Rows from block 7 of a small self-supervised image encoder, named by matrix and row number. Rows with one number belong to one channel. Each number is 128 + 24 x the weight over its row's rms, rounded and kept within 0 to 255. All counts start at 0. Numbers have three digits each.
After each channel's rows are labels from the 100 images, of 14848, where the channel reaches its highest value: "responds to" is what is common among them; "lies over" is the class under the peak. Only what is clearly more common there than usual is listed. The data: aerial photos of the United States (SatlasPretrain).
# convs0: first 3x3 conv (model.blocks.7.convs.0.weight, 144x144x3x3, each kernel summed), inputs 96-143
# convs1: second 3x3 conv (model.blocks.7.convs.1.weight, 144x144x3x3, transposed, each kernel summed), outputs 96-143

convs0.37:101130127130113124159106121089091129130137129137137080139124143043118131140103125140138173103139123131080121201134142118104129123107139134142134
convs1.37:123149141127122177114131137114164150102138138106123102130114115043130107128140136110125146067130118134101141154178130064169087135107123111142156
responds to: crop field
lies over: crop field

convs0.106:134164119135152160119104077149108119138134118140137079114103092111138137167150112129133155109123134110074099168128154134111143144108130103129140
convs1.106:153159123106132197096124150138161137142163115150121135123086089126121108155134120133127165097150116129144137155113175120158133089137162131130142
responds to: crop field
lies over: crop field

convs0.95:092156135098117103124127087106140146111122035099087134139137157114115158112124127121110118114086143084126108067144101125130122174124123117164128
convs1.95:131116158137180140129149145122102126160144104167110144117140155128118082124138141134107108175150139095114172143104121135181122140097139110143185
responds to: building
lies over: building

convs0.11:106132093135170123121097135154133112103099120132130081136122088137100113081113123127066163087135143119083136161103091089132151081138085149120136
convs1.11:160126149130084122126169110086080106128102113139097138156153144164109201148156146135160145140153142145158118152111151141126083141098085101144156
responds to: crop field
lies over: crop field

convs0.136:151131155140137133134145100122046156151122132103123141173122131135133166162122179133140137153137147110138146091124138152134094147137124145151127
convs1.136:092137110118084123101117135091130079120105132145133103120086112098099158092117126112091113097108078107120121109119112102111097104114100109103120
responds to: crop field
lies over: crop field

convs0.86:136133114118132159119145096135128139066129148140150128107116061129138112151151109113108138156055101111104128143133110108097122119124117139078107
convs1.86:107114124159156128112115118118102123151136091116133144091106094098126156121126129160129128133163120109114122168106140105117077080122124151128129
responds to: crop field
lies over: crop field

convs0.133:161116082080093116128111106143114111146147107127128093121118085170117104146133110132068137083101148099083117122077150124075154109135122122125090
convs1.133:081153134103124183125141155125116131124106117122144085103106086125120136121125110121099187106169122122093137173113154121155131111107095144107153
responds to: crop field
lies over: crop field

convs0.16:050142115081113133113097134126144081103148135079111121092134128121115137124119105078100141137130128154079113130106154159114127142114148098138121
convs1.16:122148128089110152131210113143090107125102117157089104134144165142111150160116132127112118152137128107118095124088133163078161144095084117138131
responds to: crop field
lies over: crop field

convs0.107:121130131110125104113108095082131123089124101143115088137125138125104141158123114110135148093167140130120089169136144173111143137130129117127153
convs1.107:139127121078106136120138122104152136114123131123103144142092129154136123188148140103153185127135111108185119200135158145144109125121120118131162
responds to: crop field
lies over: crop field

convs0.131:130149157094139102137131106104147115142134062116128131126135123130116120147117132150142085121120153101145085085149099135092142169119120070160136
convs1.131:134123123078116118165139126121132142136125099108101132121149127148124114131142114090102088183142168099119120111111107118112115158132109081135114
responds to: building
lies over: building

convs0.94:129171134091144155098155145095187119122131125124156147152097132099157110186109155098145144152166109152121126135153155139079104173150143116118120
convs1.94:113143122152070143156093158124132111100132142075131124100108126140116153143119122103134145124099108133126155109140115151094097131108132118097138
responds to: crop field
lies over: crop field

convs0.111:145132151162171105142158120140070155125118128158141129154179116113099128143160157133152140152086139133115141121142129142145153131146133165141136
convs1.111:114125112124082107092169122064139112121107113154105105117076130116120159154133136107109125111126081115125112137147119143124102130097084115121130
responds to: crop field
lies over: crop field

convs0.3:107151147083118109134127106111143131140115039091122133128124137119108131130128121127108090117105144078118089068144085118102134180115116093152130
convs1.3:142119134119143117143136143106134150150133100143099148112145144140108094089144116110100111198142155104133151132098098125152120169090137091128154
responds to: building
lies over: building

convs0.40:081138130121121108143119113101088127138141156131131116121121132076138136135095140127139152113104126131075120164131139095091118099119153145138127
convs1.40:149126159129147167105152139101174136129132128161101107119110148066124100126146153119153117091146105143137138105180144090157115157120129106141149
responds to: crop field
lies over: crop field

convs0.45:064160158132118121152097107114068117097116157115164111142116137049155141175085157155148140110129119126091108142142112143097107145118144131128142
convs1.45:072199103133132173116115130132175105147134138135136100141117095080138105151119149112156126070125116134085147123140149113144147125146152117162146
responds to: crop field
lies over: crop field

convs0.112:065140127111113133158123114116110154126113130146107056111136132117134122170103141084104122087136132115057126137103149111109126140112139151101132
convs1.112:088161120089137162100142116093159133099098133118125075125112124078127133135168135104139134080092067133111128122159141111137098104094110124138157
responds to: crop field
lies over: crop field

convs0.64:135138127151128081151108075138121128083152103097085097122133104082114107142116118122162120115118151111113092177140119121128130126087141125097115
convs1.64:157111142158081097117111151123095132102116159132167113119082122140170130146125139144151106134147114118157133127154142146134127080120101090137131
responds to: crop field
lies over: crop field

convs0.108:083137152094099122114157113083142127107061125094136134126133129120098126108117134063077134147088137133090138119095137104107110112108136146118095
convs1.108:137185118085134151103185135100128124129135121163085115125122142149091124126210127148128145141127140129126151142111146160148136124111122083158164
responds to: crop field
lies over: crop field