config = dict(
    arch='resnet',
    dataset='aerial photos of the United States (SatlasPretrain)',
    norm='batchnorm',
    depths=[2, 3, 4, 2],
    projector_hidden=1024,
    temperature=0.3,
    beta2=0.98,
    eps=1e-08,
    epochs=59.9,
)
Rows from block 7 of a small self-supervised image encoder, named by matrix and row number. Rows with one number belong to one channel. Each number is 128 + 32 x the weight over its row's rms, rounded and kept within 0 to 255. All counts start at 0. Numbers have three digits each. After the name is the row's rms in percent of the matrix's.
After each channel's rows are labels from the 100 images, of 14848, where the channel reaches its highest value: "responds to" is what is common among them; "lies over" is the class under the peak. Only what is clearly more common there than usual is listed. The data: aerial photos of the United States (SatlasPretrain). In brackets: how many of the 100.
# convs0: first 3x3 conv (model.blocks.7.convs.0.weight, 144x144x3x3, each kernel summed), inputs 0-47
# convs1: second 3x3 conv (model.blocks.7.convs.1.weight, 144x144x3x3, transposed, each kernel summed), outputs 0-47

convs0.107 123:112085162119102150115065141143108085110061130134148169126085134200111041099164145096140152106125091139133216130162103113117162116202144081133144
convs1.107 121:121111135158149108163080063084150168151157131112144144163124125134100130077177228093153127088181144093075248137090134134150140127079110169115142
responds to: crop field (47)
lies over: crop field (47)

convs0.45 114:118107101124067152075106127159161104088050112103132168122122152120124073105143159123157153108113141129128168116143089066126143113107123133124119
convs1.45 091:150153119087176069103147131123119116125109133127155065145120117192119155157166152148124144109163115103124126103104167121164135047111112150141157
responds to: crop field (27)
lies over: crop field (26)

convs0.111 108:101204200129126170169165141142069081181107139152134090146170106073164124151166150139165136157142112153137143138175121164149135098117131121123099
convs1.111 113:135093122116117069132114087098144101133127064123167145115130112126049133107118137151130088111114155077051122061122086139126111131158107155118089
responds to: crop field (35)
lies over: crop field (31)

convs0.37 119:146070111149046146089095127134146145126021138119157148141098155138134029095152131139161157122122125132129210113104087085106146108158142110109127
convs1.37 095:120118147110143116147108055108137206164129132123141150164115141160116161122166183151112129120181150106122133109105134132162117100065129173104160
responds to: crop field (27)
lies over: crop field (26)

convs0.92 116:084120141049168103116081128164117109114158109139126182101095140148106095111083111115042078157132136107105110138099132101158085141145107132113164
convs1.92 113:132174120114148149116170120171130151142104145138116197182120156098060070169093102187142055118147119178113070216129111132124137195091128154109114
responds to: building (95)
lies over: building (65)

convs0.3 121:138115135044149107095054158148141084116124116116147185123107125160098090135093116090098081139126145114134101118121104113148065144153131111116159
convs1.3 110:126175096153155171118193151143137172152089128128125158138105143112044085169082119202118071112135112172120079197108131124151150167117143148120139
responds to: building (98)
lies over: building (34)

convs0.131 119:128151136044155096125037165152164078132143133123155145150118114141106069143100104126081101122122154113129075111113101090155081148164138107132160
convs1.131 125:132163110121164161130182146135139160139138147136079154122103141103040126172058079175098104101177083154103075220119159119104156184138156158141108
responds to: building (98)
lies over: building (27)

convs0.50 114:139060073122049094119095102124152130126000107112134130115120138111160082082130107108138182111141116112147180120090105108083157185167127130122133
convs1.50 095:148137053126136081164119084115124166121104139129165116172100144168145192112148139126132148115160141088161137095104139151150121144130115146119152
responds to: crop field (31)
lies over: crop field (30)

convs0.106 113:061112126118102163116060108143133137087106109123154150087122172115154059039143148127184208111129137123172160065141122140124130085162062078075140
convs1.106 117:125129124148182127145120119058146143143158136122155078107138134180128127110150226138157160100160200117083161115115149111185141089082100175097144
responds to: crop field (52)
lies over: crop field (52)

convs0.108 107:094132086126127093120145117123054120147094145085081070132118105122146092119089140074105089133100078136061104131117114157082140161101101100130121
convs1.108 097:111142179068201103232152087078119200109129129129138138133153125158116211103145168123151097129161120128099160132127131156101149134152116139119099
responds to: crop field (41)
lies over: crop field (40)

convs0.11 122:168128166132136115154156128101066121141086108089055105081146116106134084139107137197153155100101130066106122113111143120146080126152099148147124
convs1.11 110:150112118021075116149089101112152150146109106115151120140132107093070152067131190147156128153119169150136111113062091124134132146119119136153131
responds to: crop field (30)
lies over: crop field (29)

convs0.94 081:118131148171059090117115144116134160070126111126082128110132148136071151138134143159148173091113121160089183083080099071144121107112130075134155
convs1.94 095:127054084158085125111138099134120052131100108113131097110065115092073125128072178108144118086144116137224113054050142153119172142090113099107065
responds to: crop field (35)
lies over: crop field (31)

convs0.64 084:116092154141061138118081094087114148078078099085133125124147089124070060151151076151148084137066138090135141121126105084097174090070113095097138
convs1.64 099:103107111113121169095167065175143140176134149101160123147113143154087142120153118081175092112095099149120151114123157106139160110164125124163120
responds to: crop field (56)
lies over: crop field (55)