config.yaml
model: "self-supervised image encoder"
dataset: "aerial photos of the United States (SatlasPretrain)"
train_examples: 50862
image_size: 32
crop_scale_min: 0.2
horizontal_flip: true
translate: 0.06
color_jitter: 0.6
method: "moco_v3"
arch: "resnet"
norm: "batchnorm"
activation: "celu"
depths: [2, 3, 4, 2]
kernel_size: 3
stem: "single"
avg_pool_shortcut: true
widths: [48, 80, 144, 256]
projector_hidden: 1024
projector_out: 256
projector_hidden_layers: 2
temperature: 0.3
target_momentum: 0.99
init: "torch_default"
residual_init: "scaled_by_depth"
optimizer: "adamw"
lr: 0.0018
beta1: 0.9
beta2: 0.98
eps: 1e-08
steps: 11900
batch_size: 256
epochs: 59.9
lr_schedule: "wsd_sqrt"
decay_fraction: 0.4
final_lr_fraction: 0.1
warmup_steps: 230
weight_decay: 0.0
Rows from block 8 of a small self-supervised image encoder, named by matrix and row number. Rows with one number belong to one channel. Each number is 128 + 24 x the weight over its row's rms, rounded and kept within 0 to 255. All counts start at 0.
After each channel's rows are labels from the 100 images, of 14848, where the channel reaches its highest value: "responds to" is what is common among them. Only what is clearly more common there than usual is listed. The data: aerial photos of the United States (SatlasPretrain).
# convs0: first 3x3 conv (model.blocks.8.convs.0.weight, 144x144x3x3, each kernel summed), inputs 48-71
# convs1: second 3x3 conv (model.blocks.8.convs.1.weight, 144x144x3x3, transposed, each kernel summed), outputs 48-71

convs0.62 [137 149 133 140 123  92 158  93 119 136 135 127 170 162 151 143 146 151 105 115 141 139 136 141]
convs1.62 [116 137 117  94 144 106 170  73 143 169 109 169  95 149 167 162 107 107 132  98 111 149 130 137]
responds to: crop field

convs0.64 [114 103 134 143  98 127 134  54 119 123 117  99 153 173  87  83 117 139 157 110 107 114 144 109]
convs1.64 [156 150  99 151 133 121 137  89 133 123 136 147 155 134 116 134 122 140 138 121 131 140 135 155]
responds to: building

convs0.76 [ 98  93 119 102  85 141 116 100 131 133  91 113 137 106 145 125  96  99 131 127 120  88 165  91]
convs1.76 [116 132 155 139 100 122 165  94 137 146  96 126 117 150 155 102 119 168 135 101  81 139 139  95]
responds to: building

convs0.30 [114 109  89 119 127  92 125 115 113 163 128 152 121 133  12 109 123 152 137 120 127 140 118 154]
convs1.30 [137  92 115 140 144 132  85 127 122 162 133 110 193 155  79 102 125 106 122 103 139 140 162 119]
responds to: building

convs0.67 [103  78 136  92 124 135  70 141 113 105 137 163 128 122 121 141 116  88 134 131 184 118 115 154]
convs1.67 [102 131 130 119 145 114  53 113 103  92 134 111 139 148  94 101 116 152 105 144 107 130 131 150]
responds to: crop field

convs0.83 [118 113 135  96 128  76 126  83 138  96  64 103 113 113 145 183 124 148  93 115  82 109 151 157]
convs1.83 [ 99 156 133 144 138 100 137  88 154 150 145 151 102 133 138 158 135 102 150 108 128 164 110 117]
responds to: crop field

convs0.39 [124  90 103 162 154 114 137 103 110 128 109 142 144 119  47 119 141 122 114 125 116 136  99 142]
convs1.39 [129 102 141 166 128 131 112 114 144 129 137 115 182 153  77 105 160 139 136 123 135 139 131  94]
responds to: building

convs0.111 [131 159 121 139 113 120 156 104 106 132 134 112 133 136 156 135 134 147 108 121 120 139 137 147]
convs1.111 [107 152 131 102 155 126 165 101 147 136 131 155  98 122 160 150 102 124 138 131 106 125 143 135]
responds to: crop field

convs0.108 [160 147  81 126 135 134 119 150  90 148 141 126 143 155 142 112 135 116 151 126 104 116 102 127]
convs1.108 [136 125 104 117 150 133 126 137  97 121 133 155 142 139 119 130 147 113  70 102  92 134 108 127]
responds to: building

convs0.124 [140 147 129 160 114 113 102 126 154 128 137 120 164 155 126 114 151 153  68 117 156 125 141 129]
convs1.124 [ 98 142 125  71 149 125 152 107 118 160  88 181 120 166 115 170 117 104 133 115 144 162 123 122]
responds to: crop field

convs0.1 [104 133 143 119 170 146 110 126 128 153 109 143 109 139 131  47 102 108 177  96 116 117 101  98]
convs1.1 [135 138 122  98 108 129 138  94 102 100  85  88 110 103 131 136 124 155 153  96 104  86 136 179]
responds to: building

convs0.68 [134  95 126 132 171 162  99 120 100 143 141 160 138 127  86 110 115 126 125 115 131 132 118 141]
convs1.68 [111 138 116 153 164 138 108 133 148 119 157 130 169 150 103 106 126 123 139 160 126 162  90 121]
responds to: building

convs0.18 [129  25 111 147 125 145 102  64  78 113 117 108 115  80 154 131 130 114 133 106 133 128 155  97]
convs1.18 [ 97  99 134 160 100 106 116 110 157  78 148 152 163 144 125 142 163 136 121 134 112 111  68 119]
responds to: crop field

convs0.43 [149 135 115 101 142 128  91 162  87 143 116 131 129 116 117 158 132  97 119 107 156  67  98 155]
convs1.43 [ 86 136 145 125 140 120  88 139 118 107 105 140 119 125 111 112  93 133  93 121 104 136 152 140]
responds to: crop field

convs0.127 [123 140  98  95 134 124 109 137 158 154  95 144 144 130 122 154 121 144  60 141 156 147 138 145]
convs1.127 [ 93 135 135  82 105 111 151 130 165 159 108 161  90 135 134 160 142 118 104 100 143 154  97 131]
responds to: crop field

convs0.79 [132 154 121 130 140  91 156 114 117 132 123 121 114 131 177 144 118 144 112 129 119 135 134 146]
convs1.79 [125 157 141 128 150 115 137  74 159 148 118 135  64 107 149 150 107 143 134 119 107 131 139 136]
responds to: crop field

convs0.115 [109 144 123 121  77 106 140  96 133 149 137 102 134 112 110 123 117 161  82 118 169 136 164 134]
convs1.115 [101 117 131 101 164  89 158 106 142 153 125 150 111 180 132 149 105 123 149 108 135 152 125 185]
responds to: crop field

convs0.85 [118 115 124 120  91 104 161 114 163 126 115 140 168 146 115 147 149 135  79 120 183 149 166 171]
convs1.85 [132 112 127 108 111  86 153 108 146 155 114 138  95 168 163 153 131  90 135  76 127 138 142 165]
responds to: building

convs0.125 [128 131 125 160  66 105 124  98 150 165 146 120 168 130 109 127 130 176  91 113 179 131 159 146]
convs1.125 [111 114 124  82 157  95 164  99 132 140 108 166 109 202 148 153 107 108 139 104 131 146 124 180]
responds to: crop field

convs0.73 [157 163 116 155 122 146 136 101  86 118 116 128 142 135 138 114 144 145 121  95 142 143 124 111]
convs1.73 [144 127  89 104 119 123 146 132 130 159 117 140 136 171 138 113 125 102  92 140 133 123  92 115]
responds to: crop field

convs0.126 [124 134 120 130  78 138 154  83 108 125 128 104 160 142 127 128 120 114 147  92  87 129 152 141]
convs1.126 [116 132 154 110 106 132 126  99 137 132 115 121 130 153 157 151 146 141 112 116 140  95 194 157]
responds to: building

convs0.122 [112 101 122 122  52 114 123  45  92 136  98 100 128 125  48 156 134 149 117 126 100 119 139 124]
convs1.122 [144 121 128 137  95 126 169  75 132 170 105 108 165 169 146 123 145 108 160  99 127 133 166 116]
responds to: building

convs0.33 [ 99  91 135 119 111 131  94  87 154  92 149  81 114 128 114 119 143 105  78  89 116 119 156 141]
convs1.33 [108 163 118 126 137 153 117 147 142 149 110 197 133 136 113 137 142 145 163 133 161 157 115 139]
responds to: crop field

convs0.11 [133  21 106 143 122 139 105 101 103 120 128  98 165 149 150 124 140  91 132 110 126 116 115 105]
convs1.11 [103 119 127 150 110 142  88 172 151  74 144 172 130 119 117 147 163 132 112 113 108 142  82 140]
responds to: building

convs0.51 [137 126 133 129  77 141 162  93  85 135 152 126 157 157  65 115 119 135 137 114 149 147 127 141]
convs1.51 [131  66 100 114 143 105 126 140  65 135 120 125 165 143 107 113  90 112  93 109 133 121 158 136]
responds to: crop field

convs0.107 [167  73 109 129  83 109 123  33  89 152 135 101 132 129 110  87 151 158 112  82 113 113 135 133]
convs1.107 [126 122 106 139  78 137 180 112  99 110 134 124 203 198 130 113 135  86 145 148 114 137 147 111]
responds to: crop field

convs0.56 [152 159 134 135  52 142 157  84  88 113 151  99 157 162 120 115 144 143 158  83  99 120 129 111]
convs1.56 [132 126 147 104  93 124 137 109 110 159 132 141 173 161  93 139 133 109 144 133 114 127 153 153]
responds to: building

convs0.40 [111 147 123 121  93  98 141  92 122 146 137 108 121  88 114 132 107 164  91 131 156 155 145 131]
convs1.40 [114 125 124  97 139 101 152  98 149 141 140 153 122 166 137 142 135 125 132  90 159 138 126 205]
responds to: crop field

convs0.6 [140 144 122 122 109 136 116 105 139  82 122 112 147 121 122 127 170 120  87 100 146 120 147 141]
convs1.6 [126 119  63 129 130  98 137 140 156 116 125 171 144 177 136 157 147 130 126 101 170 130 133 182]
responds to: crop field

convs0.50 [127 134 118 118  83 124 113 107 141 133 139 128 149 119 117 114 148 157  61 105 172 132 158 134]
convs1.50 [ 94 109 141  84 139  94 154 102 141 166 117 170 125 174 119 146 101  97 118 103 132 164 115 157]
responds to: crop field

convs0.47 [132 135  91 129 141 130 136 127 122 169 129 119 131 130  51 124 114 129 130 128 116 110 126 156]
convs1.47 [145 139  86 116 141 143  97 152 128 149 141 129 169 148 109 126 120 109 121 143 132 163 136 143]
responds to: building