{
  "model": "self-supervised image encoder",
  "dataset": "aerial photos of the United States (SatlasPretrain)",
  "train_examples": 50862,
  "image_size": 32,
  "crop_scale_min": 0.2,
  "horizontal_flip": true,
  "translate": 0.06,
  "color_jitter": 0.6,
  "method": "moco_v3",
  "arch": "resnet",
  "norm": "batchnorm",
  "hidden_act": "celu",
  "depths": [2, 3, 4, 2],
  "kernel_size": 3,
  "stem": "single",
  "avg_pool_shortcut": true,
  "widths": [48, 80, 144, 256],
  "projector_hidden": 1024,
  "projector_out": 256,
  "projector_hidden_layers": 2,
  "temperature": 0.3,
  "target_momentum": 0.99,
  "init": "torch_default",
  "residual_init": "scaled_by_depth",
  "optimizer": "adamw",
  "learning_rate": 0.0018,
  "beta1": 0.9,
  "beta2": 0.98,
  "eps": 1e-08,
  "max_steps": 11900,
  "batch_size": 256,
  "epochs": 59.9,
  "lr_schedule": "wsd_sqrt",
  "decay_fraction": 0.4,
  "final_lr_fraction": 0.1,
  "warmup_steps": 230,
  "weight_decay": 0.0
}
Rows from block 7 of a small self-supervised image encoder, named by matrix and row number. Rows with one number belong to one channel. Each number is 128 + 24 x the weight over its row's rms, rounded and kept within 0 to 255. All counts start at 0. Numbers have three digits each. After the name is the row's rms in percent of the matrix's.
After each channel's rows are labels from the 100 images, of 14848, where the channel reaches its highest value: "strongest on" is what is common among them. Only what is clearly more common there than usual is listed. The data: aerial photos of the United States (SatlasPretrain). In brackets: how many of the 100.
# convs0: first 3x3 conv (model.blocks.7.convs.0.weight, 144x144x3x3, each kernel summed), inputs 48-95
# convs1: second 3x3 conv (model.blocks.7.convs.1.weight, 144x144x3x3, transposed, each kernel summed), outputs 48-95

convs0.55 089:129064090130088123074093137116131103162124068139128106109099094110139137105155104076115112111133121125136140125110125124122078100132147121110133
convs1.55 093:124111076163154152121107097111169137148121150113126141165127144129116162173140104176137147134143103144160090119123132131084154138138169117172123
strongest on: building (68)

convs0.135 092:124089087157146126071109126139134147121116046093118114093109160125133134091094104106168084143134128124130076126101140113103133096120118104109128
convs1.135 086:162130109167143120153141162145165123159138114121133091171140141139140066150123113109138125109150146115176086124123121126062154145148124079114122
strongest on: building (79)

convs0.40 093:140129127128119101172104126080126127128152190152129118118106113127116139123077146131117161122100138138114124058154112137150112132134123117143121
convs1.40 083:109114137208134169083130134139133111147107111095106136140112116124139096106200137123140132119170132150098114089143156111159113125140145147127155
strongest on: crop field (29)

convs0.27 101:141072112102134138101119102141092099151082128118097122118085116096124131109139129095143109111103141135120104080107148165130135117116089130111092
convs1.27 097:111138158115187138146105114150129159130146105130110144097137139128156114150163129140126142141143159133168113112077137135134161132112125149148126
strongest on: building (82)

convs0.86 107:127175121134118134150102037117147128133149146116140134102156110136144112133137068112122091070143117111152146126169114133123111129093158142107119
convs1.86 081:164161079102138093120125130148112130114121098166155124113111121165125130110138121096107098058132140105179088144154153143123144136099145159106097
strongest on: crop field (32)

convs0.0 107:098111064119147141110126128145122131140094119078093099139124105121116134097178115096122100097111098103104139131146160104105128115126080129134139
convs1.0 097:153122050106139127122145122152119122163135137120136144136129108151080151144126153156140131151154139117158132130139166111124159099166154142143116
strongest on: building (71)

convs0.136 111:135113159107153085150115161149170152125171141132168158112150153151157159165117157131087139121126145127181150129142116126158131142146117183115126
convs1.136 112:107128085108110088083115138111102102117107100104099101121100152089106115103096111120122135103068119126134125118079107112114108112093113117110108
strongest on: crop field (34)

convs0.16 116:139107126123123146129107096104084103120097123132124102123095117082140116091094109114124105081120157120143103067100103153129114167107123130129139
convs1.16 081:135098133129144133127166149153109151149141105132148084119162086126132129105120150096122131147119145140109074124131121099118128072132115116092112
strongest on: crop field (27)

convs0.58 131:127098108163155137102123121129105124151107046100113113134076141103134140079113129098160084136121111106108104108106127129098138055122087116098135
convs1.58 114:138136123118173122112124136155139149148157095129120116127162120175180116132118140143148139174168152130185081112111155167100146135122130129147114
strongest on: building (99)

convs0.85 076:145084108143101128090092107070113126138119111077129108120066129128116084048078149126124087103146139093148109107140136110117128115123135115124138
convs1.85 090:127156132151133114128143130113077149136161149134143092136138114121104101167130147145110130120122129145062121140066128082155085140179120177144113
strongest on: building (72)

convs0.133 111:106106130143107116136109108130122115104147138144148129097136112109128090108119125084104114085139149135111139092139102118110102127107136113059120
convs1.133 101:139124133139152098142095128091105127081141162138138121116086145127123104147156139147092109130124122127129144104120118116163135127147149151085083
strongest on: crop field (37)

convs0.6 113:089065093125149139152110107127092123117103145101121079142122136079119129132115096099136113096124127122133126086089105095141118142104082101092124
convs1.6 113:119125117094130131117158139150117148134139091115126091098197088144186119125115130129139109146130143123143107096123172106101144161149146097123113
strongest on: building (89)