A small self-supervised image encoder, trained from scratch.
Model: 32-pixel images, arch resnet, norm batchnorm.
Training: adamw at rate 0.0018, 11900 steps, batches of 256.
Data: trained on aerial photos of the United States (SatlasPretrain), 50862 training examples, 59.9 epochs.
Rows from block 8 of a small self-supervised image encoder, named by matrix and row number. Rows with one number belong to one channel. Each number is 500 + 25 x the weight over its row's rms, rounded and kept within 0 to 999. All counts start at 0. Numbers have three digits each. After the name is the row's rms in percent of the matrix's.
After each channel's rows are labels from the 100 images, of 14848, where the channel reaches its highest value: "top examples" is what is common among them; "lies over" is the class under the peak. Only what is clearly more common there than usual is listed. The data: aerial photos of the United States (SatlasPretrain).
# convs0: first 3x3 conv (model.blocks.8.convs.0.weight, 144x144x3x3, each kernel summed), inputs 120-143
# convs1: second 3x3 conv (model.blocks.8.convs.1.weight, 144x144x3x3, transposed, each kernel summed), outputs 120-143

convs0.50 106:512513533502514499501441515486454482513522482483499487504501511507516516
convs1.50 096:517547495511491473516512452487489481494466493509484510489484455478508462
top examples: crop field
lies over: crop field

convs0.51 110:484503481515513472514503530495469424464519488509498489477476518489489491
convs1.51 106:498483495513491513532479502481491497496509499482464482507515488478515530
top examples: crop field
lies over: crop field

convs0.43 089:520503465457481480496508509529509481473443542493502476480498519483495529
convs1.43 109:548488537511489528506490520424494504502499504489502490522485466452516483
top examples: crop field
lies over: crop field

convs0.56 114:459483506466487471504462527531469461502505483480503524511500524493535471
convs1.56 109:484492521501472473511450503481473482459493528489493492522486516480510539
top examples: building
lies over: building

convs0.107 094:454484507465451453494511529506474466525500494438494511485520534472513529
convs1.107 099:491508487514461505508490506493497505480472506457485482508515499487483503
top examples: crop field
lies over: building; crop field

convs0.79 115:519487521501540537454486492503481490559526488458479491509460513518523513
convs1.79 099:509500496539472499427511487494442515541503484461503526501507512499523503
top examples: crop field
lies over: crop field

convs0.85 094:477498544535546508500501519469521487484506498476518470512505528479547512
convs1.85 100:502542476517468485486539477489479471507450458492500494466458474496503475
top examples: building
lies over: building

convs0.18 100:493500441501523507514496504489497500522477489481496483516483519496470526
convs1.18 095:501485544519500506504507508501504527446444531482467511501520544544500507
top examples: crop field
lies over: crop field

convs0.124 114:505521496506495509499459543483450497514506474475543463527492496508493535
convs1.124 097:540555489511489485480515455478485473511471515514501531481460452458520467
top examples: crop field
lies over: crop field

convs0.67 087:508482466534471478450471494542518506470470493488508467471527508542476504
convs1.67 097:508497512510482502476483525447494507464496496426496482526492506504507519
top examples: crop field
lies over: crop field

convs0.111 129:515496528473510539452515514501450484548520496460478495494486529521526525
convs1.111 110:537499502527457508438512479476455513555507482462501513505493484515531511
top examples: crop field
lies over: crop field

convs0.62 121:507511540485515526469501510506457484547519505480476501523480538522537524
convs1.62 095:527521482504461503447519459465457506555495481482509504487470483499496493
top examples: crop field
lies over: crop field

convs0.125 095:489492527510509495489481521501478473532514492489500506499506499491524505
convs1.125 107:507530480510482499496511449476470480494464466499503503480460467486488456
top examples: crop field
lies over: crop field; building

convs0.40 107:529506500529538524479488511448481473501520471492487457482520486488509493
convs1.40 084:536542475547491494494527467489489496519439482506488518479485496490514474
top examples: crop field
lies over: crop field

convs0.115 110:494518514498534498498488517479464468509518470481490479493515479497529502
convs1.115 092:528534471547492481508547460501474505499465473513497511476474479486498461
top examples: crop field
lies over: crop field

convs0.73 126:498498454456463512480511537501422449527478534484462493497499502480457479
convs1.73 102:538485497514480542503492497457503456547455524487488477482475462492502510
top examples: crop field
lies over: crop field