python train.py --horizontal_flip=true --color_jitter=0.6 --norm="batchnorm" --projector_out=256 --target_momentum=0.99 --optimizer="adamw" --eps=1e-08 --steps=11900 --weight_decay=0.0
Rows from block 3 of a small self-supervised image encoder, named by matrix and row number. Rows with one number belong to one channel. Each number is 500 + 40 x the weight over its row's rms, rounded and kept within 0 to 999. All counts start at 0. Numbers have three digits each. After the name is the row's rms in percent of the matrix's.
After each channel's rows are labels from the 100 images, of 14848, where the channel reaches its highest value: "colour at peak" is the nearest of a few named colours to the mean colour under the peak; "place" is the part of the image that holds the peak. Only what is clearly more common there than usual is listed. The data: aerial photos of the United States (SatlasPretrain). In brackets: how many of the 100.
# convs0: first 3x3 conv (model.blocks.3.convs.0.weight, 80x80x3x3, each kernel summed), inputs 0-79
# convs1: second 3x3 conv (model.blocks.3.convs.1.weight, 80x80x3x3, transposed, each kernel summed), outputs 0-79

convs0.64 126:514460523474419491497485494372438516484510476494357556489520490521464494465506483572469453516501457478517492412546504517514484505513483498471502478374434479483504492562499468460550450490521487461511464518480489545503527502523441492475473494
convs1.64 100:568575452488471488517505478464461531461487470496494493536506554508477490475480549477477481535555485485589521558564511518539600403494492552489514432480510404498504470518490482503485435467516520498496504546460471463537484539472404506413500441
colour at peak: brown (79)
place: top left (37)

convs0.25 093:494515486482515534533464477510456458576492503451529518534537554459445490514484501504559456535458480476489483495506466507408600563511580410520454524427484532499529566481466458493518475550511465435500534501411495457550468561488518549549491507
convs1.25 118:454504503484518487452493495474488485402383493441504495488529422446381531476413499519450486424462475510492490399458506475447441490471524471434512521471475519496524510489484542525500493515535508471503489477502519510482506393499473502489504555
colour at peak: pink (49)
place: bottom centre (30)

convs0.31 073:441491447471488520457459528480486444447443465446510432513541486476516506452481463559563467457427497464494444548424505478459474523504510494501450513501439484546559488547515433457506527529483444362554478484475503451483479527487452528504458511
convs1.31 091:495540516420537562536399477478470482436457444495537438567525495530478574494496499488528518514506455502551497471537431489491452387445522465406503546479492510453472526559490547537473468534527487488503527503454455483505540491500555557484511462
colour at peak: grey (86)
place: bottom left (37)

convs0.22 094:501512483438490542546423496455471468460456416435523471520552457539451475425474430521529466536497460550518471500458488502508469486467436544496492525460421488460539473552542478432543488538541454430548426494467473497518486570483460454500482491
convs1.22 092:493490424487495476516481502516520488468510423495516475487592520507464555457478527464463408484658434517554499493557497453548514444484460508487507537523452492424579526547475496555550486512541500495515481547481514477548533495462508541497514479
colour at peak: brown (66)
place: top left (36)

convs0.79 109:532467474511450474512496504559539493495502478565553498492490522418506532570492447535530523487424448426453450574519513355493510497450545515471482490479518499462519459481489494514431482535487492541453533577503555512445554490466528494498492432
convs1.79 106:490493500518465469508412482480560516497500516494480517480521424467442498445470455559468492535451432510437401465484495471484476478464494545482475520520480544424486507536452491475491424508501548514550526516496502553375527454582451449486542504
colour at peak: brown (65)
place: bottom right (56)

convs0.65 100:461505512509499566475453483453496465520399499488578493518455492476553505425491487497565543561496539532573487433415466499472450489509508519511420492435445468455495533487521539543481506597485481473513499556460463471523491566487488425521489512
convs1.65 114:469485515488535490426488499450539472398376472442513498399536456482440529442457470491458459427514477508462510440534473465460451529451466506423497549477501529490538524502515535523484515501541480563513494479540506525494530421528529493519505532
colour at peak: pink (35)
place: bottom right (40)

convs0.59 104:530482517515456473502500487441358478470505468512427500511515529482527513444513488561489529436504493411481499471488479495484566514509532539462481570408475491513472523566542478493477487465468463441431471453489462562512496511436429482431522519
convs1.59 101:510507474500507493523493559455548440457530485431458570497556462568467552464505502550497461522450504491459460561459556492519536587496514447531535494469544464543584519505478478482519530500453545467521589535495585481521444554515525464541439519
colour at peak: brown (72)
place: top right (60)